config.yaml
model: "image captioner"
dataset: "photos with spoken descriptions (Open Images, Localized Narratives)"
train_examples: 203450
image_size: 24
crop_scale_min: 1
horizontal_flip: true
translate: 0.06
color_jitter: 0.2
tokenizer: "char"
vocab_size: 53
encoder_arch: "mobilenet_v2"
encoder_norm: "layernorm"
encoder_activation: "relu6"
encoder_drop_path: 0.05
encoder_depths: [3, 3, 3, 3]
encoder_kernel_size: 5
encoder_stem: "single"
encoder_expansion: 4
encoder_widths: [24, 48, 96, 192]
fusion: "cross_attention"
decoder_width: 128
decoder_layers: 6
decoder_norm: "layernorm"
decoder_norm_position: "pre"
decoder_activation: "relu"
decoder_mlp_ratio: 6
decoder_head_dim: 16
decoder_fused_qkv: false
decoder_bias: "none"
decoder_qk_norm: true
decoder_parallel_block: false
decoder_inner_norm: false
decoder_drop_path: 0.05
decoder_positions: "rope"
decoder_cross_attention_every: 2
decoder_tie_embeddings: true
init: "trunc_normal_002"
residual_init: "none"
optimizer: "soap"
beta2: 0.99
learning_rate: 0.0025
beta1: 0.95
shampoo_beta: 0.99
eps: 1e-08
precondition_frequency: 16
max_precond_dim: 512
one_sided: false
adamw_lr_other_params: 0.0012
ema_decay: 0.99
max_steps: 8300
batch_size: 128
epochs: 5.2
lr_schedule: "cosine"
final_lr_fraction: 0
warmup_steps: 160
weight_decay: 0.3
adamw_weight_decay_other_params: 0
Rows from block 3 of the text decoder, named by matrix and row number. Rows with one number belong to one neuron. Each number is 500 + 25 x the weight over its row's rms, rounded and kept within 0 to 999. All counts start at 0. Numbers have three digits each. After the name is the row's rms in percent of the matrix's.
# fc1: MLP up (decoder.blocks.3.mlp.fc1.weight, 768x128), inputs 86-127
# fc2: MLP down (decoder.blocks.3.mlp.fc2.weight, 128x768, transposed), outputs 86-127
fc1.420 099:515533471500502462493509524492444502472498469509511526503480514483474490472525480458470494442496539521467483479495512548523497
fc2.420 092:514468476468512495481417486491487523562502501493477473503511552476529502526511479483495470494507520489515499489535502448496503
fc1.421 102:522541500481498454503489511522481485481453507513473466500494518513480492527460475460492493486528494467494501496472457525503499
fc2.421 102:531494486525493527499477480508485515509517521523554502477493502493440485483457496479571487453509508481521541472503496498498531
fc1.422 096:509511516499524536507484435451468506526513443500478507508510524517499466468493492525449494526493511509486473527507503517476470
fc2.422 101:470526560498539492448522473498539511523498525503503496468528479536468498519487459515454451501485496506484479526513529535492529
fc1.423 096:503536475514475487525461485502479491509531454553534498529523512484504508521419406460527507501473496486462510501517485477535459
fc2.423 100:519484515517452473469515484514512484495511486507487526453515487528498478500483482524524470505486497513494495483484449543518483
fc1.424 093:472527505480449489507470513522486477491487497481525501521466517509481486523549487474504458456479477509479467501536493504481504
fc2.424 095:490448477531498497519484483522511524518470519525528542473488513515474511505491477528524506477449485527468567519535432513501516
fc1.425 095:489501505508490485436486488508524466526516490530483468490501497458511499491484510531502475549470498523504528436448475500491524
fc2.425 086:566488509493469503497533494523487495510499506510486512501533553527467465548498493491498524468500464518485508476500505448499478
fc1.426 088:466478483505474480513471519505501479432507494523516512560480489474549514501532494436521540543462462448518486493515507498451498
fc2.426 090:527542515499491452499505504451547501480517514480509479484501525498529506440486526560505524471527508513465486529484448523508467
fc1.427 093:511539458499474494509510473502461476555500496511449468513506498475467496514498456492484484509468494522473469544520428489472492
fc2.427 090:514480452530516489477492529506492533479471530469539521484500473511495531522472529489486463524555497471491554513534434526453500
fc1.428 102:480499473476492494478475521519505452489532530489541519510482476508530476549455493493540514502486499483469499522482496513488480
fc2.428 101:490492479511497476534483521558488503516485501519528508496514506474491532460533508532484484535477534504503480497508489537532470
fc1.429 095:475483522474538472521514471493518531464469478516490473516522422515479506507487468531524442490476526516446501480496501470482495
fc2.429 105:517497488531492456489526480507503496513505472466513502440540496513491466467497519494519511472513466506485543485473485495499457
fc1.430 108:469473483481508498476537500505519445505453528499490520474492506476493557508490459485527506459472502478491471482520471515570486
fc2.430 098:477472449484461507450485471484495499515483486488454505486494484516510532511505484478526508553470483494520459512448432488503483
fc1.431 093:514494561505528531512499495524547499461520461514509526495495484452505513503534485519461447519513493464499516509476483517512513
fc2.431 102:516502513523489482520510497480480477469498523506509475522499531507514537493500518503511478497524497508521461487484462527505498
fc1.432 110:515503463518501502496525473517506511572482519494503542463516486486496480546505476486529465483536516535494494516480459508484506
fc2.432 110:494520477507524464516473494488512482490506454509480500505492493475484465532508521488427498508471520513490535478461474506479495
fc1.433 102:462490498496512519508504507518493457520538498525474544508534446527491482528472476527486492495487495507500487506535541434455514
fc2.433 112:508445504516500508526495503511507509495465490467514500521497507515471537515516460485508527507460522513504537472492504526502492
fc1.434 106:488461521483501512483510487495481522491551563532512515514515494535462491482532509490493494480482503509461482432478496493501559
fc2.434 106:472496523500468509496514483535448490465481496456487479483537548478514482478499454512554529485501515508481508503518475459519504
fc1.435 104:509466490533508578521512506479544497500522537500480522501541478472487459502493508489476486467539454522510482495567528514464511
fc2.435 108:502499494473483485520476466468493508546499521496491535469534523521495447494512491502510530507486514512526462508490451500521517
fc1.436 098:449512481498474493475507492511496501503461487477504510486493528536475533496522528517492457500488485518505549508512474513551460
fc2.436 101:530480501495502509478509506498487513529487519484499445502544509475466500526520536492510503506484485480482509484504467449489503
fc1.437 101:496513441496513511480524495495476518439526491516530512436480514472521476470487504510486483477509463511496520478522462486465447
fc2.437 102:498466520481508556446565512476488510479509490475481479476492522513520510474555525537509521496528469506488499490496469508484473
fc1.438 104:510486470486477458456500475465450474500534542464484530470488467508503482492503506507520510451484506508505440525486470459489486
fc2.438 102:460514507462507443499486511469493527491514476495548489516483496484491513537506496479507569476533489497467519493460541442507521
fc1.439 091:495540493488494513523541519496458465537507532511498523487499500537483506483524469493488486523477496509520490462449496528505459
fc2.439 083:532512496527520456502546471480507488494551506493520498524502520518468530514527521510500490507495503514546496504485506520535545
fc1.440 103:480532523529496533490484491511495505514444532457482495494508479509546433517491476539511481516513530477514487503500472505532503
fc2.440 103:528501450479501491500517483477513487500510543502489507461461538454479479477477506521469486531515458498502531486491490463524514
fc1.441 105:523492513512441500536507542510477506528523508522492464506487552474517485505485515504487471486492497505478492502471456498525471
fc2.441 118:521489522523505476512493522548478495522533436489468524509505525493548521482493498490482459521492502521522515536527490505491516
fc1.442 098:564477464499459537500499529487479494493533514501527489489503466505461492501493464445484506531501520483503512525509492485516502
fc2.442 103:473493489515507526520528529455492500492492470506533518501505483547545507477443513522532483544526507494509543507488473507502526
fc1.443 100:503501468510487491478453480485493496475505477494525534500491493485547443517475499499501462470527497499500490516465516469427473
fc2.443 095:512518511537483479501499505482491536497517458505491474486557513503460517487514488474539496512521533499537532501542528489494467
fc1.444 101:479527462474463456536506521439502457512456496459489457506494503506497517467501485470521472480519493508497531529481479495493442
fc2.444 098:519492452495503503438498466551455503466481475487499519478478448528491474549493483501504481478487481456469508515507466486514503
fc1.445 098:542515478500507487511480518461445497504529486539492479446521466506497472491542468455445479496518478472484479506492464534492492
fc2.445 097:538527494448502489543513489458534483463535484511489500472529511454504515508488489483504497501511483479537511482523535527502505
fc1.446 100:482553486470529483491438486486463498511509474514500510476438474515473505508481475477475462505495520543465445521462476462510472
fc2.446 090:531480462513485529510473511474500491529495501492484501492515485507481513456497507486503480486497505451539541454483513493493531
fc1.447 097:463563502493474507507510532486487464523504557525475467519460497474513514518508490485433480528490452547577535527464495502518491
fc2.447 098:547527486512471501516517470527500500543503476491516505475456525490527518501482463455522483503448504469520492463509474483473533
fc1.448 095:464507480498478494509484535460478552518479523486497520507483478513526512519470462484481489512516465445501525485507508479474551
fc2.448 088:492521524500525464483496494496485494568552513515525546517526497488465474501470513507469508496485524504491487469527485498488508
fc1.449 092:481461474484481571479517535460464517526521481496492509482494513518509494523466474470534450479516513474497503491472492476492512
fc2.449 092:513467519503498479527520492458463481532483503512546530489496455488470480474505511564463486492549469527511535460493502475526476
fc1.450 101:452526507497492492456500482472489482486496461492527527506460455496504474491479528480509453499500461519497475474496499451468509
fc2.450 096:529541492511464508513495478497543492497538510481557459485522564542487532463450497485489513469479477513489491499505529479509491
fc1.451 095:449481499497514492491485469521440514492540500510552496521500488504547494514479502453512479487492540500512478476496444495495495
fc2.451 094:475451516478502541482542503536503527498554494547547477539517498524467514497507527533529475488516455497512513509478511465458499
fc1.452 105:499479492514515540522494527518516450481491473527507517499504477499509486533563507456487510495525498494489547528525506531508488
fc2.452 102:495490549492463506514478480510509487439515464488538476535465508512516507517494522507512521522485496459531479551497504511504496
fc1.453 094:487516481478480522533520491541480510484502477492509443469527508448506469525503432533501530505490527478510510508509486509508505
fc2.453 091:504508502529450478495462487530533517474508490498474460475484534504501484492493492529527479514486546469480498497479487445547505
fc1.454 093:451512512453490503496499500572521439496520484533539465537503454478505520512487467483512476529458494505473521507502501503479512
fc2.454 096:469493518484480548480438515487518503528523457480492523529537507519491501490488498466473550511498519537506475489438469551525503
fc1.455 098:514532433528513475511494534460493463496485489512510535445515455473510486521506506486496464491542494479497507473478489512456510
fc2.455 087:505490525473489463502515490515490527470548527524482529520473522485504493510475466508498502528510490514558501505491519500517446
fc1.456 102:488527497534476483510507498501494476492528512495519550500473549500473472526502534491482518497502494489474441485517469476541488
fc2.456 096:531505495506555529490493498560464508487549537499511517469469479498579468496505507495491504487533510513474490455498515476499465
fc1.457 104:553531490530460499527497477500447440508531496492492489469496495485468469501506507468487515555519464478461495496444549481491492
fc2.457 090:478500537463469518484502514462548553502500524528516505486502474506540500499472480477500496478506519467515497474527502454501482
fc1.458 096:510483455461457548489465459542536476509496503533487508485488479526468502511474485461513488547496508530510502525498506522504490
fc2.458 096:484558512487500463487494462553500466526534464504511524470506518477459504486471518414509469520517484517477465449475465499501452
fc1.459 101:524489503507505464509458485498498501467484502533502494495467516482433458529501533450495502532516497536506538531527511493463496
fc2.459 093:484547524531546497473484464513480486500521494497517503519470484481459493509479545502540490533533498476504522528498496477466508
fc1.460 092:528496475503513531570471513516507484462491481475495529500492553450449513460533490453514505525465513466511506471496493507460494
fc2.460 101:530496513500464516488539485441513505491508483505462479521486425482523454494496478485496477480494479494533537541550514499532529
fc1.461 105:474474499461507526474487474496515507522522501504467533501493548471514491493515467457475465510494516544490496518488474461489526
fc2.461 113:451448479489481488473512485475519502464519495528494517497505482470499505499465540487485483492503508504540511483519489470453477
fc1.462 099:506552476501493453473442467540516503474582474495496485496485510524508457490460477469509513504505477495432501491508463480506455
fc2.462 093:522481501500544526482533481525514544480493500503472457495510460473532507476506498481502498507479468463535532529500520478514463
fc1.463 096:497474525507472482523480559493457502483491503488506520487483491515499512454534468469477485447495473515488486503508499528468457
fc2.463 098:527530514490501485517530465536488485491569470487483527507492513462553492495527474485537488479477475488479522497530504516503503
fc1.464 098:545539506459508486511472496470475472490503474525488502480538550453492557471512496499514487531534507526535500527475432507506506
fc2.464 101:530498475547475510533472506458440539502505499516513535482536501503532504464481482507521519516542519508512514496521491520469482
fc1.465 098:513484523525488537469458472474489494506515527505484456515445512528487484488493498511466515506479510510467504473515498478496538
fc2.465 092:516526511523485491516501476487514491461483486503468498482518535495448500468509485499524451481501467452506543481527476513516496
fc1.466 090:457518503480513461496483517464528485517464502436490504471509490495511522467526456545508472537491504482483475516517549496489477
fc2.466 078:517462497508479461524528459470492457504470476482524551534512502487490503495528495505519517496486474538487451518440522504481489
fc1.467 097:516494519475516505518517520473470497490542500470511493483460482488532494458513511469467504509472507514438495506476507478475505
fc2.467 089:534530512523554471517533513486543505517495533500468512512499472523503545480478535518492539505482495440482519504468507502494484
fc1.468 103:474519501519475508497491476484511479502518481504468485476539506440525541484531503533488512486468474513476465482503498494469510
fc2.468 098:458509500516482521477499531514479468519492581502443464498460523547508482509501496485496475475499507473444479507487496483549509
fc1.469 105:463483507491470476516557505490550477459513493491516515488506501449456504513527518492507495500484573511491500485490473437461468
fc2.469 108:462521516516487480517474491493506477487494506473505496497511502510503516481525462486489471514499506521512508500442521523502498
fc1.470 100:505486512515507491492528480451495463509534478554487500484514493531527531474492530478489516496499529486511492494510504501465541
fc2.470 090:502474464479508468510516501533573567480502505493476506486528509453509482500462472453489556507501466517538543510506531495504506
fc1.471 109:522522478488466469522472514525484468470482479517535487497557495531476501501540480513460498530525494503488469503544508530469501
fc2.471 110:482493471510487518491501504503488479496452527494518501489474458531481430521500452523512507452536513494521474511524516522473495
fc1.472 105:520486490502483490464489523547506512474467498475515499504472503500487479489525481513474476509447533532542484475539490484478484
fc2.472 113:509525511526447524514488533531458509478514483511508494523465496539483490505515478519494483480524498513501535504506487462525519
fc1.473 097:466511516543507499489497453514513504468501491496488505483477521449491507513532484508455514492497536472440446507509472484517508
fc2.473 100:477515488483455497514510499501499511506532573483478513477496540547496507532521507475537461509543522520565494570481539533520496
fc1.474 100:497520472481510495463484572498495465497507488499538484471463514480479484517491473504471453480492471538501520489490507442459520
fc2.474 091:500532479489463518513540511515470474478526499512518510465510527461579476472488482476467489508475516489515478526493521491511478
fc1.475 100:527493490512501522473553526477489521480501505461498510521497514518552486507518465532545484527455534588483509498484488513495448
fc2.475 108:490540453489513532543518515464522468534536488533465510525492519529473508457473498482524504460536502514508537504486554459492496
fc1.476 102:466474483511498474476473536521485505502471489528477503458507540488495515468492460470453440500520488439525526506494501486468522
fc2.476 092:455526547520481484561525511498527495521483506474499520498472449461488523523506485505504453493539485472479488498496503498522527
fc1.477 104:484498465498550464505472505488547469486551514521498510482520499509510485469475489539490483464489490479511527465545488509477539
fc2.477 116:522537526456504460488476482498507485504463449496478521485523531504490506453529565524486501510538468511512550513506503463468526
fc1.478 100:479536507516465512470514495508497493502532489489524541507525449490515498510518487529445473525531489502485478467496494464532513
fc2.478 091:468521543487495499505563507491521503511529434465462476505451509489483504526506510499531488476491542444487504476504447506531511
fc1.479 110:491506468487494500534469508502475521462513453523473479485501481523496550534483487471499481444492465450507489555498481491490529
fc2.479 110:518521502558446504524522529532492504517484487529502490478550505508454513547502479550490478481520522489506509497534505518523482
fc1.480 104:464489447500540527524472555534501490517503488514511485523495510511466451504472472461517490520500499494473474494488471511481497
fc2.480 109:489531486464537458508527469485531464542454493513497482519496501484498493519545484552496481515481500494453483455453494484521492
fc1.481 104:502474481502519467514485537468505491522536491513474516483464506521475507509498483496474496466506491488537491502492502490470484
fc2.481 105:505484531499497522478450476528517445493487515474507472452494483483505497555488443505533512499457527526528521449486517462459519
fc1.482 102:474503481505510503501455557500491453498470473500516521510492503444542505497527483439510475493483458485519461528462485482519484
fc2.482 100:464508523517499515507514502508537490465509473437471517482466515503475471548493513529526493509502525480540506518497485521513530
fc1.483 098:507470540523474488480479464507464493453481500467472461449486508519571503493518490525514480483484517501497520485499469457484507
fc2.483 087:514450453536520514525482488549494480508453499481543507486461536490501504529506537477519486494497503463520486496499488480481536
fc1.484 098:448542506495494500519500475469473473497447481518512475520471494519477485487495522495506473450491484481488517502518494519469504
fc2.484 098:511538477533485465488454467480513505515524473514502520506455495520503520527518513518471473496470463486513515536497503482477510
fc1.485 100:499427478521532477534454487495479454533498497509493496514471477538503482527456473487487525529554526542505509473504502520494507
fc2.485 093:531527508521454491500523483530512509502549483459489508461478503449505527528499539516504487481504521484517514470499536498524491
fc1.486 099:509530494473504497552458514512513484477463474508535504468480490455478454525511515516540494506489491493476536510510510455495485
fc2.486 100:484499434500452486521510484465472492504522485471515504506448486504529482441507509541507474495482476516524512506508528490488520
fc1.487 102:483477509490532481512485500497568504502493521529506473477468509483481480515534539493492474500452512559518518490494467504510523
fc2.487 114:487493493490527464529499487478501455532533486522520459456508516489479495502492509486473466477477494535476473537467514520512498
fc1.488 099:510492548491507552496474490520507482484493531469490474478454465470526513499498502535504436539501502481463527479490520482495503
fc2.488 098:479510520541504507484518460546558514517478480526530515466537503561516504452536469498549498494514538460506520507477523486494472
fc1.489 107:482507522539511465536550489491520487508497500525466483494505487487490508464504534483533481447471517515476527494487510493488494
fc2.489 111:506471507512545499532490489479538487522494491456492505518519522450511466463503561489492538505467523507526472521500486502498493
fc1.490 096:466474514509482521498502527512514515515499499519519444512484454486501478520559485513499540506538529510474493485471506495506492
fc2.490 089:513496461474505478479532532530530498513482475448503481512510520515518510495494521445506520490538508469514519507513487463484569
fc1.491 103:496488503493524488543503502473496525441552522523524492494495505509509460507466475524509504542468483510491524461520494515499504
fc2.491 105:498485482560547538462499514485470427456543478502486479513505486494539503512512495492506559467494530494531525524480499538500478
fc1.492 099:465485521502514513482489479508483472540503488506477494492517495536485507472515496532511504484522511517467467485546518545490470
fc2.492 105:502492505544495546494521477486505522494471465489497483459526457488502504494518522520543500496490498518530522522502493484515508
fc1.493 095:496492467483489555487491529505503472491505527502492523502500512482505480533501520451471496531527498508479508501514479503509522
fc2.493 092:509499522422515498468513448507501481534478454481532536501527494554486521450522484485536499451432501486510518509471465529516520
fc1.494 100:484503484488518514514452489508481474464481542491539493493505544497489512495486476490503495516527482516532519528520492542516540
fc2.494 103:507501493498464482516513494457464494484486457503520483488533539475474494464553480552506503470507513511526485519526495468499538
fc1.495 100:494467520500552469519528436550514478513518491507498511488544516475493492494485473525529449467498480467500486488483493473472488
fc2.495 098:488501523524484507491520456477487499551500516497500481520502497494513506488501500537515501471532524514500481532506485492495486
fc1.496 093:509485501492494484498504501523489525451447458497501506517486509495514514520517540474489526510493507519451512482444489481511453
fc2.496 092:500518480535485482474503515469482484482484453542507437480505506474482487486512473530528494442450518522499490531525489513454518
fc1.497 102:452476510483505505486490488483529469458455494485504472484534500461508521483521495499472482528485519477482477501490495491467488
fc2.497 102:487492476476511560531523527475480495479507469520470480524492511541559459472579461467477538532471492470509553479546491484525509
fc1.498 102:494515501502502536514516455523511541517494481518546468459466462486463517489497471495477494454547525513507485471513500467522486
fc2.498 101:528476541479501494492521526540495521500493501510478518518497492489507506499526506518530507498492549491523517532497470491490496
fc1.499 110:493516503491523487503504473478504537498509546509424467501566496509545532501546487499479517545483481472480534524510496478533489
fc2.499 111:468513517491498477503488504530490498514462479514529459501518494525499505486504506507524501479527520446477508528505521483457515
fc1.500 096:520524518506507479494491470511503506513514505518533484490514530494507458491511481534482459477507473487453515502490451527489472
fc2.500 104:486511457502511477512563509495516485486529479498552490492498473478485520497531517461489460493531485540541525493447544486481465
fc1.501 101:505527445513491485488462484515492485504542536490516466517479467521472514526464483484527454570496517533515509479501501525489495
fc2.501 104:564494506510466504473485477487497534522489511485542489544492459514490507487481477511520495509571483478469508502488510483478522
fc1.502 100:504474502484462493507491487486497523494520466530542479505480551444502518517488520484511499515441478547506519471531517455480474
fc2.502 089:478570467534478489495518520532480520527510533484511517512513457533485550450497447463501508500529506526445522514521507514510551
fc1.503 098:532511500519524453501470496483472520476539468517526462521462513507445503482516526494501501470477499497533494514543485481491445
fc2.503 100:519540473529488541444512473524459493468454473461500523509447488493474490485519538474500519544502506524480542517495532449497505
fc1.504 099:509483457478488465488479487444501487521492477537517469484463468546486507504446481483497450461545520534507482493512522489461447
fc2.504 101:530461540442515523487514565543441532457542523513528520475449504483478468518497472480530460498506524497534462517476502518509472
fc1.505 097:513519519536497487514536499492505523486462528516494450513488501498422492544471500478507499519488493508472468491516473492502507
fc2.505 097:502456482524474499544480548479499452468532504523542509505527509495473512467484522529526499534526466509541543511510497481491538
fc1.506 101:502463521475498482457501513504515512479517492499528524486494478455456526527528469533499488510477544533522468533515513468516489
fc2.506 103:487530498505488535503479495447500496526526494520438517503477530489483491429506487536451487454491488501527477515484499476480536
fc1.507 099:512492485493514508501480493513557457534526480471503535474475480507469510521526487428527497537478508531516511485480487473464495
fc2.507 108:528485508568489498429475547491510501497493562467484515520508543488544456478514509499506544485530497529497493476514475462470489
fc1.508 098:517485518463460523470524510495485469470504492541483471476480512499474490485529511479494488549522474560462516511517486491506453
fc2.508 098:484506512509513505460485494479525537473486508528558487510504487524503492514476547501473510480491489550522455497460539493521515
fc1.509 092:531494515529496541474502463507463521486492504557498470482491502540497466498479484508473461490498576461476490514485502512463519
fc2.509 096:497509523513510486513496473504520506510481484496496490557521508523514477469524505509502485506527513475478454497490462519477496
fc1.510 105:474479479514499527480511506482475472513493449488484524497481479513526477505483487508530466567482477514496494501518502463455511
fc2.510 100:490504527504495505545523539513503518472522488469470490504535570512432491496505471471476495476469504478469531506554539512477508
fc1.511 099:490506500532519502490509499492480480500473513520471472488473489522530466453523503510534507515512504488487478458491513518520528
fc2.511 093:501449502554460477463539522511486460496454486495549543511460484512489498526526500503498546450511503479506477482550495497528528
fc1.512 103:476543507530504486483477477493457472455519464529492507485481484477488485462530496534493523500493491491524473508522511540477480
fc2.512 101:496490542498465470532498495504450480508506482506503447493498474476508495476524570480500529559497506419492524484517480471527508
fc1.513 101:448520507504494513482514524485532504535506530522524508482501533514533496475533517564455501531475448521480463505494496470516467
fc2.513 097:517477509534498504518507515552488505487505469476540477516460500488506509503473521493552488482515575464478520488478493500491521
fc1.514 100:503548455491503512507481478528481507495471496464507513487501496497548511481525494471455489517515480531500504489484510448549487
fc2.514 088:500540496525547553515486528478508512482475486490502487520532486504541474516470498473487511493528540509496469456513494525544486
fc1.515 100:520492468522509498522524479493477493496504492467478495484478477511501431486516467453507508470498477486512504514483473535499455
fc2.515 089:492492534508517479510512488492495506520549515476541498528504515512481502466518497482512489494515506490541510533511517505469498
fc1.516 096:497506500494565490493502505481510511503491484538487495488535429506509516518462479552457504521463497524483493486550535447461477
fc2.516 097:499517493542460490532505493539513539459488514512487551534519515516499495510525484507510514466527558504492515469537500509514513
fc1.517 098:521503501461524482504499496539470503471483474477493512474455498462524496455516493513448464431492508486512508486490476505481512
fc2.517 097:495507520485539494512478515507522485495520519539485492463487481495492554534498530506537488487521505440495476510529548469518501
fc1.518 101:477491488486483551510477475464490493499516494534513505493515488535522539507517474533493506515518463487484513537529519488517477
fc2.518 095:513516473510487535489487558513518529527509462500493530473490506483545450506498512547478520500522513484485510549533490530495550
fc1.519 096:519469471470456513491456528502485516514533475524484507487495473497501457478489508493476500506493484492509491505497547464531500
fc2.519 099:487502506513527455485520509517516475497496491483509475487504474494479509427436519461491492484469496506535526494463485448534512
fc1.520 104:497524477483535510517468544473489509491515503542533512527508510497544520514482483517465518463475528498522484484499480503522476
fc2.520 110:451538511500490482476562512559539522504493482494509500504497502498465495497508486525463510511478531425489500490482487508513465
fc1.521 100:485542537493467517536476541506487460500526498505483522470482493437506512536504481526514469479493485503498490490526493442476494
fc2.521 107:509464506516494493538484480475478498513438521509469451492484518477454520489456494510474532481468501509516511536489495511458528
fc1.522 104:497503523478524492470479508479500473488525505496512501504445487545471482472501474513497518512510459510485501487526494476469441
fc2.522 097:530486477519508486467501523471509510480469492476440541449460468525499528479496547502483539530500482467474466503473559503491487
fc1.523 108:542500503525503498473511506454470480494447517473517531481542476454543512545482489466503513556471484536496478487498498502490495
fc2.523 110:501496507513527480548503499489510478487511516476543512498497499497509535548468515505493572505444502483509487481480508508516500
fc1.524 102:438441477504491513482541471479500506472459507516482535492468504499507442508554518463484490508492532519490459531510529478458496
fc2.524 099:504522479539457455506520532474516487496498531486518504480480526516530431506490501484509490486504502478490494527486508561536530
fc1.525 100:565486483482506496484503479511518510521492458471509482477502473512480506520496498466462457548486484497527475516489487502525492
fc2.525 099:506446462539512496506494488544485479484468437498510508505528534496482542489512494526492548477468450536466494484489521511453490
fc1.526 099:491484484471459520516472538496471417462541526487505510484491501513499527540483512515471506476531470474536498483519484525505460
fc2.526 094:535484484477472470508541452494530505466505539516567482521522491531487494499516548476502484539495510481523524540489488493480501
fc1.527 104:522430453530497488551477542477494475482525531503511484511468490507507485495486469520471486492509560491545516485509481492536503
fc2.527 113:456482506522456489471510473537461515487510544476463465494443472477491476495504515494500526508519541536482470518478512531462497
fc1.528 097:447486512490520468511465540488470507529510487527512481464499493520479499468530452541456501481538502489515476523523494449486509
fc2.528 095:451507523510499492493547489491472476494513482529497495513523479488506530531495445480553483460499479518527486509511507454516500
fc1.529 102:493481461483527515521489496508478496476508486462459528483504454503489492526502467510495508506507502511518550452492483483511523
fc2.529 111:439486446503495500482532540477534504476504495483483501486518500472492495466483496484462484523497501548539547502535527481481512
fc1.530 097:494476479504508521495520490531526554433493479483520527523451434455493510520528500499515517518533497492527508466497447515490480
fc2.530 101:481493536526520477495511509507487503518552531486532483543490525529520522499520472541526501489492480475525531505484489490486504
fc1.531 109:518505499472465478471515497499488518492499498502490517492449493480445498517487478471502498481491529504527525509495484503456476
fc2.531 100:531495461480476524494509525519535473530480478483491497458484494461481491434524554485493497520522507495477533498479506470483537
fc1.532 100:517537477485537524552425536528479513539514520491551508506437477557500482513517514518467489511490485487531495515488507525485460
fc2.532 110:505491512490502480497535539501514473479541471489495503465548434475489499508503477509546485513479485502509474487482491518492470
fc1.533 101:499482458477465481546502532488522526501478509509499471481481504481510521484523538516492467474483486508583502509481500531469463
fc2.533 115:511455474474541513554547470477505496533489469504492509539491515502489504518483482493513508495483539475492513507507482475485517
fc1.534 099:528496486501521505546495422474487509524504545510488513482514528491491458478491532487503503482473498492536513526503471481492483
fc2.534 109:515513485502503523491522539503535541508498517496537530489524533468494505504486503510499522519496517511519482487484427531507524
fc1.535 102:479473457523516456467512532508516525467494488479455513484447479498521523450494474532518460495514508475469544498496533497463542
fc2.535 104:532464501550466543491523469520503504514514513506520493525512521513514558496521505463521478474489481498520512456502491490522483
fc1.536 106:514500489477520510502494495481456520467548461508482522470483488465465455479477504468515465498483467532528496465433447484499494
fc2.536 093:476506539499498513484524474481531499519540478475546494492500483496470518538507483463478523533519481524479492508446511513541484
fc1.537 101:477507526491514497529528491492449444496514524487536520515462498488472486453478502480508485487444525472509508534483483509545507
fc2.537 103:487539479474450509496528555515498483446508489544531498440498466498507535490526479507492487532486466476505481523526510489536522
fc1.538 095:502520482495465504486470471483475467495499524500479512481455486493481525516467506502532495519490473465510466484545504494458471
fc2.538 088:490497500521467479514507475493514495526464488539502486532494494576533490503519538550495497467497504478501508478480466512520497
fc1.539 104:496477485492462520506464492488447477488498455509517509455521477489499499447475474510474452477487498499459495475494517461502495
fc2.539 102:484489537500486562530464507507514521439524515492499508562478471482502493470487533517519500514477449495509502473517540504518472
fc1.540 102:495512473536520449490540499479537515553527493490515509494482464524472489471498536473483494511511498542476518493531475505508492
fc2.540 100:513482501521542485534525522485477525502536464494480478506535492552495538489458475503481468491488500475480514534506496532463513
fc1.541 104:527497492498488557509489508498499485506499492493477470487474506523526502493529431441488484532508514494504547513529481523512479
fc2.541 108:533526504457470498495475515490453507500543525476481493495491488543481493457473478493527519534529507487505473485467503517470525
fc1.542 103:518479513516526519504509522496474476460515526526478548533444473497518536468539484501487496504464503504466432458449537521542479
fc2.542 106:514444490477532471467481487498491459520490559512501523478525521511530496524537488517520507464457509539479479503507479513508504
fc1.543 090:495485484508518444534468532495465506506438505518484466513493506488490506523494519527475486498507461525515494481494494460497467
fc2.543 095:472529497479496497516542494526494508467539510506489483476482485495507516511524490476509498507502498471501510509513478531541469
fc1.544 098:498500502491510477471500525518511535492473525517451526478505481524523458487479500513490509499457490484482501508479510462473523
fc2.544 097:475483507495500498518516525505544477496516468510540484464493488472485469497483475480522488504516456485453488505524492521548492
fc1.545 100:474477471479521537498488454476455517488483507509530528476498491455549459539520512471512510508480443480437495543466499478500492
fc2.545 090:535500537510495493530466470457506496481558505460475494512478552507491502502478509468495513526525467496545527493528500492522503
fc1.546 098:490457455506518493549467465519486524505509503524491502499473524499483490491517493505445488519519520528484452505535504492521519
fc2.546 095:534523475509514515491563454487520475502508488505528514480557490479448479482514436477526486489478493539488556481513483510529519
fc1.547 099:506482453491530463474514502445495499498535497570481524469479472545487514518496506538469458479488516503534479497502456499530465
fc2.547 106:511473491552484511492492504516529474470488514515536491491501482492541484502442492498457502507513476462517516493492506501497489
fc1.548 095:474480487483470492527468514479455491514503519474502464479455516523469479495510511478521495490446490431524502516516503482532491
fc2.548 090:478485509478490508503469525484530486495493491494490521479568481510516496477505516481536492561546532515478474472487477544505472
fc1.549 099:474524480529513497520499521489499466483470509503532511526508500517459517475458505509504515480468508482492526538474463468531476
fc2.549 105:538447516462478499505502492492493472528497480508500512526508511461514468473493457542514532449498563500481485513508507509561483
fc1.550 100:477471524497478537523448490484490505484531506487484505557463498496503473535483513477486485504492500512537459460504470506468484
fc2.550 096:491541494520521501477504466538557483488500497535534507452529522528491503464474496471493497481501517534478505497506537484509483
fc1.551 096:506506478495447483496470430502471526488543488553513506546470513494522476519464495530473470489492465522533533565515475494485530
fc2.551 091:488555485538492483474461498524488502500486509502492510516494512467480476460470460484469497480473499508480473479528472506513471
fc1.552 096:475517500491472472510485496492519447520467480467543501480479496472518461517522512511471497484475487467494502474492480527520510
fc2.552 092:507489473518502511493511550529473478494472467509486534456535477522498505525526511565518518540529510443519498493532486491486491